Weights of a small contrastive image-text model.
Training: muon at rate 0.0027, 4000 steps, batches of 128.
Data: trained on regions of photos with short descriptions (Visual Genome), 203450 training examples.
Rows from block 8 of the image encoder of a small contrastive image-text model, named by matrix and row number. Rows with one number within an expert belong to one neuron, the router's apart. Each number is 128 + 24 x the weight over its row's rms, rounded and kept within 0 to 255. All counts start at 0. Numbers have three digits each.
Before each expert's rows are labels from the 100 images, of 14976, where the router gives the expert most weight on average: "top examples" is what is common among them. Only what is clearly more common there than usual is listed. The data: regions of photos with short descriptions (Visual Genome).
# router: router (encoder.blocks.8.mlp.router.weight, 4x256, trained with AdamW), inputs 156-207
# up: expert up (encoder.blocks.8.mlp.up, 4x512x256), inputs 156-207
# down: expert down (encoder.blocks.8.mlp.down, 4x256x512, transposed), outputs 156-207

# expert 0
top examples: text has "bus"; text has "train"
router.0:145117149105115117105142139149147159118115143155121155118124129148177123119105144157073147154154129155184130129083148108120171150119142119142123185149123147
up.0:107122148135092084119147100142116129137112116133144133114139149107133097108122134111121150134160126131131099087071154118137100130129128166145161173134091196
down.0:092102115108155143119113115174157122113165140142157116178115171126131180160135156099145134105120152106137152148133119151134141132130122073162106108140168071
up.1:110166147130159120133123090100133123152110132111121102126097105150107159120117147172156158118114123111076096147102123120119152108132140128110149165111147124
down.1:127143119149160149146079127132148154139104117166129134116155151113158152127155150126129143195090067147157121141087140112134109107107137135129121103115120111
up.2:167115127118143160112118147109116099133121161133132114127158113150129139118143093151113115097124126100135145140098140119202112123139118102117135098100119136
down.2:130167131172134136130117107161146150120104111125066134069143165164065129112126128098095155093137117177163119141129125104105133105139138146110085121155105109
up.3:168158122120158148152128125123133138135114147160110150165131121178182134126144107118117129111111153126139125114140153119145125119105136144115150108109122115
down.3:142165126105079127110116132144127129079124090111127153145108165108173119121145144103169112129202121124093158071109115117128142141142137123175097128149120107
up.4:155071108131093133138151131168152121107108152154162117128162071139104098115177163103097115154130140151160148140133150108165117124151140117139132102073107130
down.4:095126161133154116134152165084108138091124146099120119164108143119102129121107143100111121131129149093144181167136074169126122084144128122143135148106116137
up.5:143146157186138131121146138128129128166094169095143140099134166104143147124090100110125083137156154172156151164136115120110135127116102166085162159123126133
down.5:141141092125131179096145101180136125108143143145122120135160064087137114106127119126164120121138140145151111128115144152115128159138124129118133106166129110
up.6:132057144146106152149165159121095133120139092103133140175123113120096109144121100137148118136132119147122170128150181149141125122153111164139131167079105160
down.6:072145113105113134104155110095152097111154190139136142099092134134130142088127112149145153099123093131128162161122154124098133122124135081125151083142142102
up.7:138099138167153127080122077150099144130129170119138104129114140137099141118166148165138085107129090116128140161143123116160147102120097118133095109122137132
down.7:096128132157186151128114087108151100160138094118136152092152148094163167139110133170139146200090122144161120153164136104114120143116136130140132110095097104
up.8:100183140120131133124157114118153154112101101135092113155172107074119128136101085123124153142132137142131155108081148110110099107121179164122131144102104133
down.8:160108133137119118075169109077122112106188129164112128173135140147141145137179124129098116172124159098123105186125106155163141119116126113149138116141174131
up.9:142140143106118109152130152130121102144147147114101128153140106092132112141136143130129133172129142130144135125123138126104112105127111137129100167161121115
down.9:136111138104134134166084112102106141134103091104077118131124139170134151157138172159142134174093153118113062126131116129118137134089147133129114101156128103
up.10:103169132154101148151140163119127088125103157123124090128130135129136094108119118154093119152119107144108172132119124155111129098122144166192155132132084108
down.10:144152148150133129132092118089149137130147149108152168098103134155076147170138157109084128127157128117151142121127084110069156143108147106099116168158154130
up.11:147085146108109154102163139115129147169094095132146133148189130156125149109175108110103119144109092166127145134128162084148122140127132129128085095118146122
down.11:136120105148147125185107136140106133143154132142110091148148121129183137131122149117118148164094124162139106113169108122043150091174198120135091095114113130
up.12:114186115139135175093114127178121165141123148082097115136164111149138161139139128099145125133086148131139133154092111080140096114141143112116092120108131111
down.12:140118120202112122106130107110138109096188136166137138136152145123126119144208130130142145128173102111138099122146092134147113128129160128155149141137102142
up.13:159055099143139085103137141180107124096141163109081138144100160137111116092135130132104111164143159110132106150137149108110140105124097135166152153149129163
down.13:117163139132172120139142127120097112108090152149126105083114126098120132143117136157131077133117135116146146166144115166162086134138126121152117115119126165
up.14:184132155144136191119119141112127170125122127095144129155106143172152138108061122119128095121084151130120160145118173106132116130138172157126114142124140133
down.14:115152130063094146115150143138157138112128111118128093137099114135132128115154109136140124191137146105107118142138168159137082117130139165179147109137153145
up.15:114155163156135127091109118118154112121145106145130173144164140129115126106119104095130182164106165105164155156072104131095125140085121149142155170120136158
down.15:110178104144121125152142113095182105142136179160100133107100138158127128080130109123122146133122113145123109117161148115139092132136187126119143123161157107
up.16:127129123107124114154115142119114143117124162142111094095129157110156158132134112138058175155117140148138130121091113120155082106144126127143200096089133121
down.16:142113138136153092107148099107146074119138130165180153133106129106069106116171169124141086147139154143131138141112069108165145157097108153107129166163121143
up.17:130198069133170165129118076137109136117174088083116094132154101154138143145113143135158131142103119139149108149114111065102126149137115124129124127161143130
down.17:153171137129110139164111128087094108125099090141118116124149138088139121111182152116083158130133094163109152143108123132151132121141167079141144109113097106
up.18:093161175121129177140139135105150131099165155108141140121116100090117161131133192126163130117106114125151116121081088133119127125105130123113138134051115133
down.18:161101061085149110158120130178107124133131159136136137133157103131151135140117062109163153109162146140120147114158149132111081142180131132158130116164144109
up.19:150124153133109145094134067093098198127109141132107128116084124137127090155112150133136136135125112134131130147088118118127201123132135131103146164141142162
down.19:123150140130104099152109142081129135161105176127122154184094139109161097127120120145116105174138095110114127134118111085136124178145090113111093148101110146
up.20:126107127106153096093127169077118140099111164150140143099141099117111141145136131137057143140150144128126110145125087121209118092115113105163154097117147165
down.20:101103107152145131169121104106121110111153137138121137140119100084117139151114155131126100140112145178144117101131133128093124109131156130158125160121160130
up.21:161127158149082109112130145107172112137165125114147070112143121119119115129103124110126134142156144118159135086144129090126122184087109194137151092144124147
down.21:144129080090150113113118131140122095153154162130127168102163099129153121128115131092119140163159134115137113127161119177124126119162137086149097128098127147
up.22:129159109147140161101154111118140121087127147138093089104102142168116147116164142149141135149100119103169116149140149121101124083146153133077149144166143145
down.22:123142157145111119132150129120075142137141106147114108148156122144174140072159148142154108134126127160157097116153133123126105099108137158141158067146077122
up.23:123150111170118159128114079101151092145148105103118132173145187125089122143129144149150132111141101124150119158143114118139110129140109113135146090134089153
down.23:162123143093089131112130159113121104129130110151158114169116171120141129140091115075104120115117193094116123174092083125167125146115116145116150133158137135
up.24:090156110113076140174127117070120152140130149080110139122106134142137100117094090135082155115118139075154148162109121117166121112131109111124127109143134148
down.24:126097136146128109138111090133169092118124107137103112124152137131102138133145131137125099125137104103161084091151145106124112093110122111143091139116119107
up.25:086097159141170129146104154098121100107129117161165127075153156137130106098147156104122122116144109121122197114115114161078121103145131098160110110119129122
down.25:152163126114116116160161115158110166141133103124117101130131153141112135106111148130096155139143151149122112138081154126127111174105123122130141110141127144
up.26:071109171163094109111095115106134140152135126099092125121117148105126177106144130162099119155111133141144123083142150122123102133102084100148136136080173125
down.26:153151113069199097138146092086129128164148100160124129147156107150121116151073110132132123103115123102123125157139126152142154160134178106120097123168127130
up.27:098112137122122118096141120106123123103095130075102130080120168123121146147120132099136122115094121050127121159178159136162121137142123111152108103140065129
down.27:132080113143098108164118124118140126149151187130114131137126124132111106154117148109150091140119119153126115137060117099117131140129132139142162115122140116

# expert 3
top examples: text has "green"; text has "tree"
router.3:099191111137114100105150119150166177138128094145134105131129143142138139146120146167157105106111129143130116108136118122116142141158113133094174123144107159
up.0:124112143134125101102129123118162129100176187121137131126107162104122113120142105115152118139131120102115135087125137127129129140091099116145129057082124130
down.0:123143121096116105118151103158184110140098152155112152118110104090112119134127140137160123147147150152103095133132163100109122144131108122149131137137159164
up.1:096128122169070091114132126175129112133150153128128148125130161103107176113120124092131126127132150118156099121132116136169097104141124110136123144070131127
down.1:160113096119169173132129150095087120120089099122127091161134110140127119116160160150121139091116121146133136133128138152134103137151145151150087149112097155
up.2:156122107161156152134118135170126114128133115153079096149148101095136089120110131128047158150117136116093167152112178123139131093103127140110139114135106079
down.2:129158158093119085108149103126121097145091099127125116116102125120106159161115088129104129159112132157157145161103116150150147142118117145150146161151169122
up.3:140090161145119147135116095128139150107116139139129146143142098182131134162148121149131104167143174100147117135138134143122102105150114138145146163154114134
down.3:104139112100124153105097152101171083143118104145131142103110140107157128119121128131124103069079164162159117147099141145140149107121112116145163161120145106
up.4:144112123107107171141116139136109118125149178159127113157116113135084120161155107106090122133123173114137120109137170124146108128098133154159170191130133126
down.4:104125100094157160117168113095137129132164115068130172128142153138167112141101156119133134149096097128117164118097091130205160122119099119089129100091109104
up.5:154102128162138157119153120142133117147133105136115116130113122154089163148106124066127116123135131111171110183084135154120135135147119113155138117145143130
down.5:074158177122097146114084122123138125120114117077156128159092146082136132124124160169109105139150094177114127136100141149135108086128125105136111174137161135
up.6:148146091108177115126113141123112148106146134135129092152103099133085126172139146145128141127110147095167127146133117123150115154101128118136214127148117131
down.6:133150118143141165120141166149180097131119160110123146133154129134158140135133106142129169127160107107114135129150126142137161146137129121087107141122057153
up.7:131071142140160115112155092129113111097133155130106126160102155118139112109155106125124139120178147149124100121179089146152157129117118171115111144165165134
down.7:133116109147155127122105144149079083139056093130100114162144104141130146114104107106107118163118165134119116155102119131135149119111135136142143104097110155
up.8:114123155109151138130128123151131143099107157105107077129166123111070130139099123123154139068121147146104120163149133149131115117125111186155140122095097137
down.8:180127148101195109100142094137126131126176161130130116125111103106123125130160154148122139117150107153115116123149092153099131141113111149159134132157127110
up.9:113134154122114076173146153138102106141147138125090147144123093108107114100139151160119118130126140133155137107123152123106150129110159115120133128156091054
down.9:132167128153121132127113153148127133129087138153146147110139129143163146151089083126125149122144145130125176160091142105148152129158107144126133144132095133
up.10:172105174193126111155117138152120102100101094121116171128104122109127161205183130120133115155119118131131144141114128122100118106135135117160126153084106144
down.10:091114156121096116120108173127166119083158146092101096120125125118144141119130148161100121160137134102148107161098132137150147120129081090135124104138146115
up.11:116125139113165157137161149133156131113126181172092118141149136113083124156097131115109125150143152169141150127153113140155128131137143204143117133128114092
down.11:130156158126127163119139127110152143104137109141148083151152138140145146139128163122126163130090170149089122082120103151134121134128137089130144119098136116
up.12:096104166148138106092152121081145101133124137135133141161100128122091128155138122135129121157129074134138104119145083054108134079094142114143112096124131119
down.12:168133083111108117172120154145139104137105114113118121144143049133139157105144141117120099129090163124141155117104141129121126164134117176116168198140138124
up.13:178124145119116149072153195131146144125137142093121160134126106141112166154163131108135121089099157117139102117131132125173120148121145127123136095159172109
down.13:092109134140185146191088131143101129106134140154138149110111134102125153146117180142142154134111126138120148120134137138110173142186109118102069183117094150
up.14:096149173170147114157109102115153125132199114110174122098115120134120119120154151121108108075131134138119130146120105121145058091130114174113128111121120108
down.14:119120068153143132115119157137164122140170093137146136137144131124152135086088127143114152129138120158159123128102122083135096159109135127102119139116122120
up.15:168117156105175120153141117084161129118085194116134110117118126131090120099123116110136152133130105085072136132105121122128169154115092127126130118122143157
down.15:148121078114134122098125129125117140120154159128127097128112067179125132114118150172152138122108122169160115089131161121127158161142100097155087143144124087
up.16:087154178152088091138110136106122118144095132119142127131132151128102141124137097123165166129141093114079148126106137102117156113140140151114157163141105171
down.16:131137123144129152136114117106124127123114132139130115117109103138136147123113140125095128138147151133196097133150109137127128131136123101183109130098141077
up.17:130088160100145135144145117174126106110150122129107146132107113113082129152116130088151113120135115094123112140134125142146141126157123114135124105141168139
down.17:144127143127101131114124088098096115133124128134166122113125143123137098116143112129135132165101147129148108114132164136099136137099142153095117112127181124
up.18:143127138124158082113072127070130144155125132142112087088136121132096128163154153174114129161116115118142095121173094090117069171109104099115144093103141120
down.18:135110104142159153196154119162123083130117137115131107103144130135152163129132127123153141108135133136141144104129164111136181106120166234089115137128127166
up.19:134110156116133129165148105075098138124088158081159118120110118110101108177109146101122131140135137113085163145111124118155132101135124114191117173152141153
down.19:126121123181146129113124116131187146138151132127113124126133134081062128094146141172111134115133092098104140101115137118153110185133067071133102124122111109
up.20:107174123167141185170127103121103154096119113169149147121105084138101119149106165117178119129127105138079113127150147101120125070145151156056149097127123150
down.20:139149141121138117126155119080153117139130092117113106125158131150167135116098099127102130128088137144112145107167105143153140157153121085161079111133159109
up.21:152100116132163159126153121166083112107165118116120123143124124112120092150131123134148107121122155106069157129133107136085116126117067175122110119144187089
down.21:169150119114098179098145100092112154121133133166098186130131101122132107069143157086132117133104158146081101125128138148125151083152144151123168162137146112
up.22:102118144125113134115145057097130121094130128108120115125132101112102148077141099107101113113158145147153098113112111156141121145128115097098139083138101077
down.22:152153131117130160140132166160145141163106156135130104138133101165127156131065102136171119125121139079111165135111118120119168124099122180150136178137135168
up.23:108137144110128124109126100156113161091124137094066109105132140131102164098142096103109168156127126102156165136097105138125081114144158144123088138141142126
down.23:159125103128139140159141129115146096137154088177121147171121122142120104125092105116098123133103161143121118115144166127106192114119141133142135137124136103
up.24:146096160128136104160126153090108157166130181130121115107098150119082083130132102157171141108130158155164110108123079143107127113122141074192131117108169123
down.24:133102146156099155125100183141144076136089094102144140107105099130145169130126130144107095172151165109132115128108142142141172097113158162090149127127156090
up.25:144130124137103128120182074166123143107114140080138093157179139159101129106156107147127130120135147121121143133124112138110124128144103097116115098137132124
down.25:120159113146138126144111121095084149134125078111144152111126094099157127117121136152128091105159163189153155101105116144131141122165161111126145120135098140
up.26:133104152133159153066107127146130111118167144062145085069131141112099198134106151082111129167132131146132104138112114113149121138082155169120098140155126111
down.26:181173110133127114114129153059152161131145128157121119132131142161144121116157117109125138079154136118166147169120143177128111142147164110089160125128137121
up.27:122158135190183093118127131109122133157130078171087134135117147123097114091146132122118106110129088156139112134180115151137131132118147171111146137146078135
down.27:131113130141128119139132097130148120110124155181123175097122115115143107117065116112141131153114181112165126136115121106105164106137164159153129144125116144

# expert 1
top examples: text has "hair"; text has "man"
router.1:130135119121148128078150127144146127101086108117144109099120117109117130165158131146116098124128102144148173112091155133104140163093128093137110120155120172
up.0:150122163154107069155121135138097101128128122119119116120107101118110173142130073112203112126128110130199176109186113160116175116142106179136140135077103115
down.0:100113110141098119128186108126122082189136129135116159113110108107169127127098129149121112169132131101156130174123118105151112107117158135140143129101103097
up.1:140115125181114158143125118147149150107093089088119115108163126120125153138164116122138082144090159135152177104104136134126151116133130134066072111082125110
down.1:096132121148112168129105125098167150092096106105135143139108114118149159130114124135122138131102125132120128221109165128095144137152139141171116152134109115
up.2:086160104148154139130115130144132150146111137120135145093110136097113152111156088166138147120161138080098120103113146151148097156124104188100121122125110168
down.2:129137125160145131081102114170158112141167130139157131151123157140101105139147123119094130147146092121105128107139074141109129124139087110163182090082123123
up.3:116108121149137075158107132126135179100117184156128119158105150140104158130115125153179105117144149153109109145142140126142150157103158134119145111143103146
down.3:119119148103127149092126121170122117153177124130108159170124153113147124149167194116171109144143127126129079126095148130090135067147130111117149176101108133
up.4:162141148131145168107128120134146158114120062118123094116098108142173125134125113111147089118094127113104121136108139117092090122162132138118108175139106136
down.4:102116120166164130161100154098110145145126126088148118146123117128092099142138151134115112104134127117161104128124123162095158123125122147153079064094183121
up.5:176142147099169189117112156152143115131129082120114101097125135127136145147145090096133101110080145118139138156116131108081115105151170151134122094140138107
down.5:125123153155137168124137148123175102121127135103140147168108115140131119120150118123140144158141107125162090153154107102131140171165136118167102108107115102
up.6:129130132175105117122154085129101144136092097107121080101161105164092093145156119132166117115116150114132120092118116132126140152150108120103129131122124112
down.6:078137104173143128103120108114166140119157141101107106136080104070156137120152173150168144156121131142131116099119139136128109127140091123112134130117146109
up.7:122116105162118094152090126106103151139093148114161145119113152106103119137127129106126125098133102119106145168125144171133158125149157159132133099172087113
down.7:146156115160150093133101153171138088097096126149130122173106128088144121147155156105131120165124115129120139153129123083086113144097117106103131175127130132
up.8:146149135142149120122177158106134155111113117148134134115153122150134089093103106159085164156125165106148078134092125134141140124136125096140146124134147091
down.8:164143155145142141111145145098105094131113135117138142126064103145142154129126125135105080120136084138148160123113108118190164147123104143106142179134105144
up.9:144094126136141164094165102115114155104153123074110135105128107113118113162138116148114130120147166147166108108095095147128101152118149137084121163133090157
down.9:146174131140140094165108136147150160137161114101123146168134101128156139104159138119125116145130129117090135118154134154127123122125130106144138124135095140
up.10:094135095138150131111160117124170116144190130109142147145141174130119134174163159101132126150142097156132090130135169120125147132098169103088146124108101117
down.10:095130135117088074138117094110113153122152115097144155163095111151158110122117162122138113116084110088172132117129165114149095141156148098138137156143130151
up.11:153158151161098115103099096113158113101099095146090147102124129128107122122121136150141113090139098138132149123133075081141112092106143115162114159157153134
down.11:107116112130150098095134130092135152134123151151137131146096097090167134156124157167139137094126133108132073170176125111143143125165084129113076128159180155
up.12:111151175090159133129136109107138114129105139123132144168103145139120100110120130174111105185102089113138086144101113096136147178187140123148104115138149115
down.12:147102083111135130119110125154123131089101143157172094107142104143134137095131108104154140120126126110164126128131122135163184118169085097125146152156091156
up.13:171116143117102160142094132112122100086082160105161096121114102118134109144115103140137167106123116113177123147084141129153155143118121092162145127194104141
down.13:155125122155154121110128118122148150134131150136116100149145148138158142104145146150180139142102121164120129109151174147108134144130094134106127096057129110
up.14:104112116146159137148097127148137181170101096162127110126134146149114134132082109116113142083108123189132083124181119135130164090105136175129146146075134109
down.14:148125141185097128136148123123108111089081128119099146143148153135132155112152089138162125114146148139112133117142110093154150155119142106098087105152129151
up.15:142145156133121118141143106122142090117141105148123104124104136161168153081144163180110135139130159125118113160107130112158089135147160122142124112109078139
down.15:127161112130169146103165115113143089145126152159140113131123109128126116152103121105173096096125103163140134171161141079136163124142125119139139132142115144
up.16:120154147158087145075145088130154164133075112098120140140126122093125124093133136141136108100152131094148099154151099114152142115124111121115122132125149087
down.16:109124166122113109134095147121081089109111143144148131114113138117142128134103100125177163142096126104106132133132133108168115196071122094135169143100141134
up.17:136080142125157127073126123123140124128103163140155160140076138124128126143085139080132108092162136147178173134146112131153111155161140142133148200134129152
down.17:135132107151119106126113125147130169125155076078118132088099115129129129120105160155131146164109095115111130111125150122099092090149138144122116092087094106
up.18:125114093181182109112140149136138145108135153118132119127138146116085123155134106138118125102136104112099133115122103160160127121102101143118173123122150114
down.18:129157132145103133164094111142169121139108131124135163137136132071107134097131133139112131133108126137142138113099156098080134206143134194136105131109151144
up.19:135169114131138122086136114136133116116122126124111105102153149103136134160146160134157099098118156141091134118130131114173122060120125131128150135130151119
down.19:093104162130144135129058150127151121176091104132096098169142107133139130141135129119148165190144141151150097132102121154098112150130159119114126100152140124
up.20:130076098158132144135108142153079124124110108112110137115128135131107129100162080087128107106111166130160138144118126151100137134113116127116159109140135127
down.20:088087129137135106130112111121106139125101111086117112139131119165129084146136115146137124128160124169153130142097127150144106177157183120136107116143120151
up.21:163168144129113126120130087113153145140139136123101100130121121146124123138162120132083097159071140108141159129144133149100129118132145115152164115130136138
down.21:129157099119120116141115140137121100087061109105125117091143103144124159133124090092146186130103178136119117115113190106139150119131119127152146131107138126
up.22:141121108123118142138131145142136125102135109139104112106109113119087124192133137151106138153129088096138116126076117152158123102164132181119092107146124175
down.22:094112148136133132127120160129125147121154173121120162147119128134139153129133104124130136144164146139142109118141113142088147120115119166143115057100141105
up.23:145123168150157127119101124155194142165160090111127086119125130134115149190123128125147120139083138130119129144147107095197144113180135126090130125130111097
down.23:152131098162139127104147117068109108165101137114118111133159071122152127161127145142118130157149130121158152133155131141137146117151148152095107110146142123
up.24:122129149125118108117114138126123103117166183107142128166123091115151122100155151136141133115086132108141135125146114140131141128178068126126111114144098146
down.24:125142084142171157163111122180105099110119132129102114157129122162088134116142118120122155107111102159117165114137172108121135122131144120127085149142090104
up.25:125124127130173100106107163110120087157157152121105109121127116111159102122104131129104124163134127124138129134115161102116099090131131147173128083111122115
down.25:134141114182182152102106120130129103119092093146120122159127093126123134141123158167115116165094122081087164129152115131104132161123112171109150126137083082
up.26:129118144138138104097106068170111154123117173153151139103110149138119103140176140121084136097193121111142066167132117154125090119152121118128150102137149140
down.26:139139125124104102159100155113168135107121088119175122130120134095156142128164140133174115132142148125122108141122135125096150107104145115131104122110171121
up.27:141173153098143140133096106096193109131108099062129157115122113130097074093148137130127144147146089132129107155160105106155137135139163150138121112158152094
down.27:087130115166113103125138110134083129117131147143092075116133094129136157121116086097182123127098152174168135126167145140155143111146088107132133165126095140

# expert 2
top examples: text has "sign"; text has "zebra"; text has "white"
router.2:123151121087118106192139170134131088152148135141109111166116114099131148115128146113157123111146110147093100142127115098109157115142131131092078113115132101
up.0:057119131107150131152085113110122128141115138080128140155156151125115136121096153124145145097104129135137121093116087137158147135154137163075093130130158113
down.0:139149083145135139101165096122114154144096134148115068104138154069112103127143184112089126152127123101125078126125148102156083144106109104121138118138092098
up.1:117140118150143139140087074110132155150157132150118132109088137123141116135135111111106112115118155102108159060127180107147127123124142162134137128143126089
down.1:131112134083129144120138145116142108158108046131142109103112152097160146125114103113129148141132150138147119118131123121119131128127142179099139172136117165
up.2:139143101159114069190134087111100134142110138137120107156169103146149154117133130136125119179150106156137158142142137118135085155133113137072159109076095138
down.2:137095139116120154135095104156130117111127114132148157106129090137085112159124126121132152108125124123108124092105127134099128120174178124133116169197123143
up.3:141088142128124184187102139093091123093156146103156100126131161122097128130128157143088156125136133102115171140158106083109102100133159162139152160108143152
down.3:115068103137075132150096109135186117118102107133088101146162085095099110184127168136143148165138095133153118144112097154116143156107099087143088147120167133
up.4:136088084118154163138131128155119161082124133146102098135099117101091141136129081118085096137104144135166110140146154135104099120144125106132157156135110160
down.4:100099169107152112127123117129159133123134139157100113107165142134158158140099176116149134108100119134113121185144135112119119084084124175118126129118132115
up.5:134114130122105105137129102080113166130067119144094116111089126139173124121115079102131103123132175115124155115121156131153141138127126155100168175156101118
down.5:101108143145124138115148112095111101154112130154153167120114130127092107103124177159125104142133096119166107135133133098081174157179128152154123120129081090
up.6:116131162121127162127122105155148117139080095131127169134135152111128114145137106082119095130126162141144115146109157100124112141148117144112130165150116131
down.6:115107085134156095147088114140137161118117117100106111109146155139146127135093097162110129158093111115151112092163145163117151118124145128099129113049120107
up.7:136123130144137125117107094092148163149124140111103120128104146114089102076086114147123144142154117090094138141137139156095134149127108178120117131129160110
down.7:147167153131142145163133114150120120104140152118082186127097136143152105112120111103148139155102130134181090121087118078145096131144149150179152135108110168
up.8:091123148129135097147146100114133108133128082091099121132140114099126125124175128106113086135113129141094138089145094152138154085125116162137124125111136097
down.8:120109063112165164117126122135132160109183139136170133147132128154105135133104143112125121119166070110124137139115125130117122092120122120109086106125151151
up.9:111134154122074159164146129090107124072144129131165143126197084139179125165110135120138170120100148124130164143129117138125116125079131147141085124103102149
down.9:152160161134124134113121115160148133123127141115145132101089097136123114128125164113140122147113105114088157113081106122125133146123154124101141114124161106
up.10:106144127159136110122101118110116099088124130143111108159164122100113120152126122114113130132142127131100110123157108153115107128165185121067129111126106090
down.10:091129119157090110161120182153093151167089171130116188082124104132154165095148129097115153137149145115159147098123143115106137139129131162144144157115134165
up.11:180126176120099122188065137103134140147130125089122106110091124078132153111080093123141151129114090114162138099117103148086145129119119125115145120128125109
down.11:120128158132120122138134116087110102116116128169121148096144183122134137126145176090119160157097136132162107135108096100171131091119133184193069113132129126
up.12:154134120083146133119104109144125138136125123120131141124091109147116125145092177122137162098149128168110164126154142165120119128124135170148116126101118162
down.12:137136111124140132121136109108153119138165136111141154132144155121123154182148112147146134144126119093085170132133105123168098105113114104082089095182167134
up.13:146105112132149094130152100131149159179143115141103091144152083163091154137118138055126136100125162116113107139123122131127136107145135115119154116112147082
down.13:162104111147086145121086152103114128131136081141109106118144108128152112117097151147142169130086139126132143085103152073159160126100121120119140140095122135
up.14:169128143121128089131108127153087153132110145140130161131112111119118135115114097099152108090132139071126113099144132126107153104138148166175151145147099108
down.14:118115127151164128096205137116135091156136147148129146129133154112154142157123099112091111163109153123139131157111114095149121149142103093081107104107167143
up.15:164120182123118122133143092090165079162137102190154119192125131081103141111094116152129118149165096141152147120092126159122121133110140110122150165138094116
down.15:122115151141122121108121138181095158117098147167153134155118103139169115124089103120154178132103112096156090165124116125147084144179156108137115086086127161
up.16:170123124103125110140103092125141134073103145086132127102126111116160151149121132122111127138132118165136097146121156142156112075128108101149153127070147156
down.16:105143134133136148098088128086131120141137107179116148143141175128112147130139138113102140104119133118129097132104104077102096127116116116146135113097075126
up.17:109094154091128128151114109117097142118149098103132154139131102124088131136141130103080105140138117067141146163137095132139124110120125135163143157160161096
down.17:152152114117120138132141134115107111155125159153118155150127163129161102103115139119135096105159151172148116118125154146127092128109074108155162106101130164
up.18:080122159134129129125109120056093110147157126155119152136120130093130163160168145108136152111181081118133122096163097133110115095136138108127150115109091148
down.18:124163122087146185117148096146134128137101171094151116104150135118098114145159146116109122153110112162180139123131150116132123120099124165109161189138158128
up.19:106122175135142163133152124150098158182110062134115101135131119132126145103155089138155111166133106135126103111141111153084169127108164179111072139133139092
down.19:132104116150144159128128100135110148136129141121125147120140117141136150138128143143147117150096092141105181134139134129131168114146141096140134128148133135
up.20:125105151135170136157136118099091149156134150107123161155144112110123139111150107097124107104125102119100110156118140162140138129109134105142118129140129145
down.20:136100117138097152109099152122132073092115118171112125135154137146125115070134177102148127158111145108154136141132104130158132129130107114145119132111089124
up.21:117113147152163119138108077097112159144155128143176086133146120128141179124082104114142175096178106105133110108132148095136113120080145133159102093127116125
down.21:141113104150148122100109133152147088131096169127126108134138152075124094170134108143127130096136134082098129090109147115139102167096132125133142132121120090
up.22:163160146137126109143145121113091119098126197099121126122102178156148095095099138131103154146152097106105092119145157160069110158149121115120125119170103149
down.22:107079144150122075136119146108137146128088134137101107142180122155131152131118111120111168116129159106179149161149124140179096163149133102130095125094108106
up.23:118072096122124112127125117180105155136125172118110169121172131153106094125101092085124144123129123097117114143156133153147113180098093145133173144096096171
down.23:127165118100157118140128151111164105103156135137083118072114110117151148081093148154098119115146140129144114131164162099121145131110135120143121146113136110
up.24:115135114120110113142098098123112117110131124117134180135186099139114100111123145161098126134109149157094120110153170128182133106143140121131155100104142129
down.24:110131098117145126129107157106131088082110087071110065154109154117145099120143132146166104117104142146155110122126140104104133137112130138131124137119136153
up.25:166157121154131169118096106124162115119086103127117106128083147189130097145133174104109140122075087146120120142195152125155176170120098111117130120109094117
down.25:057090150147148127158161151150085143142126142165106117158116105085121168099104105112157144139156142122151110150140152130110092080108172110115109122148127178
up.26:098138141099124134113108086129118092120090128124105125132128149142095090171118075142161146101124103109100118140134144146141108093130107149179138101138103155
down.26:097154107142103084133132134137120148151081149146117119144115141151137145132134172123135143140116119132123129157162125126135103156119150106099107099167159133
up.27:121090187111139148138083161114159112130134122120161157107113147090136123072104138123106140126117119161135142157118102082154131178127101108170080111152143097
down.27:175135100137128083164134162097126095103138119156142162138112090111114127123082142125172097140190153166124133114136107156119174153129137116130118150130126111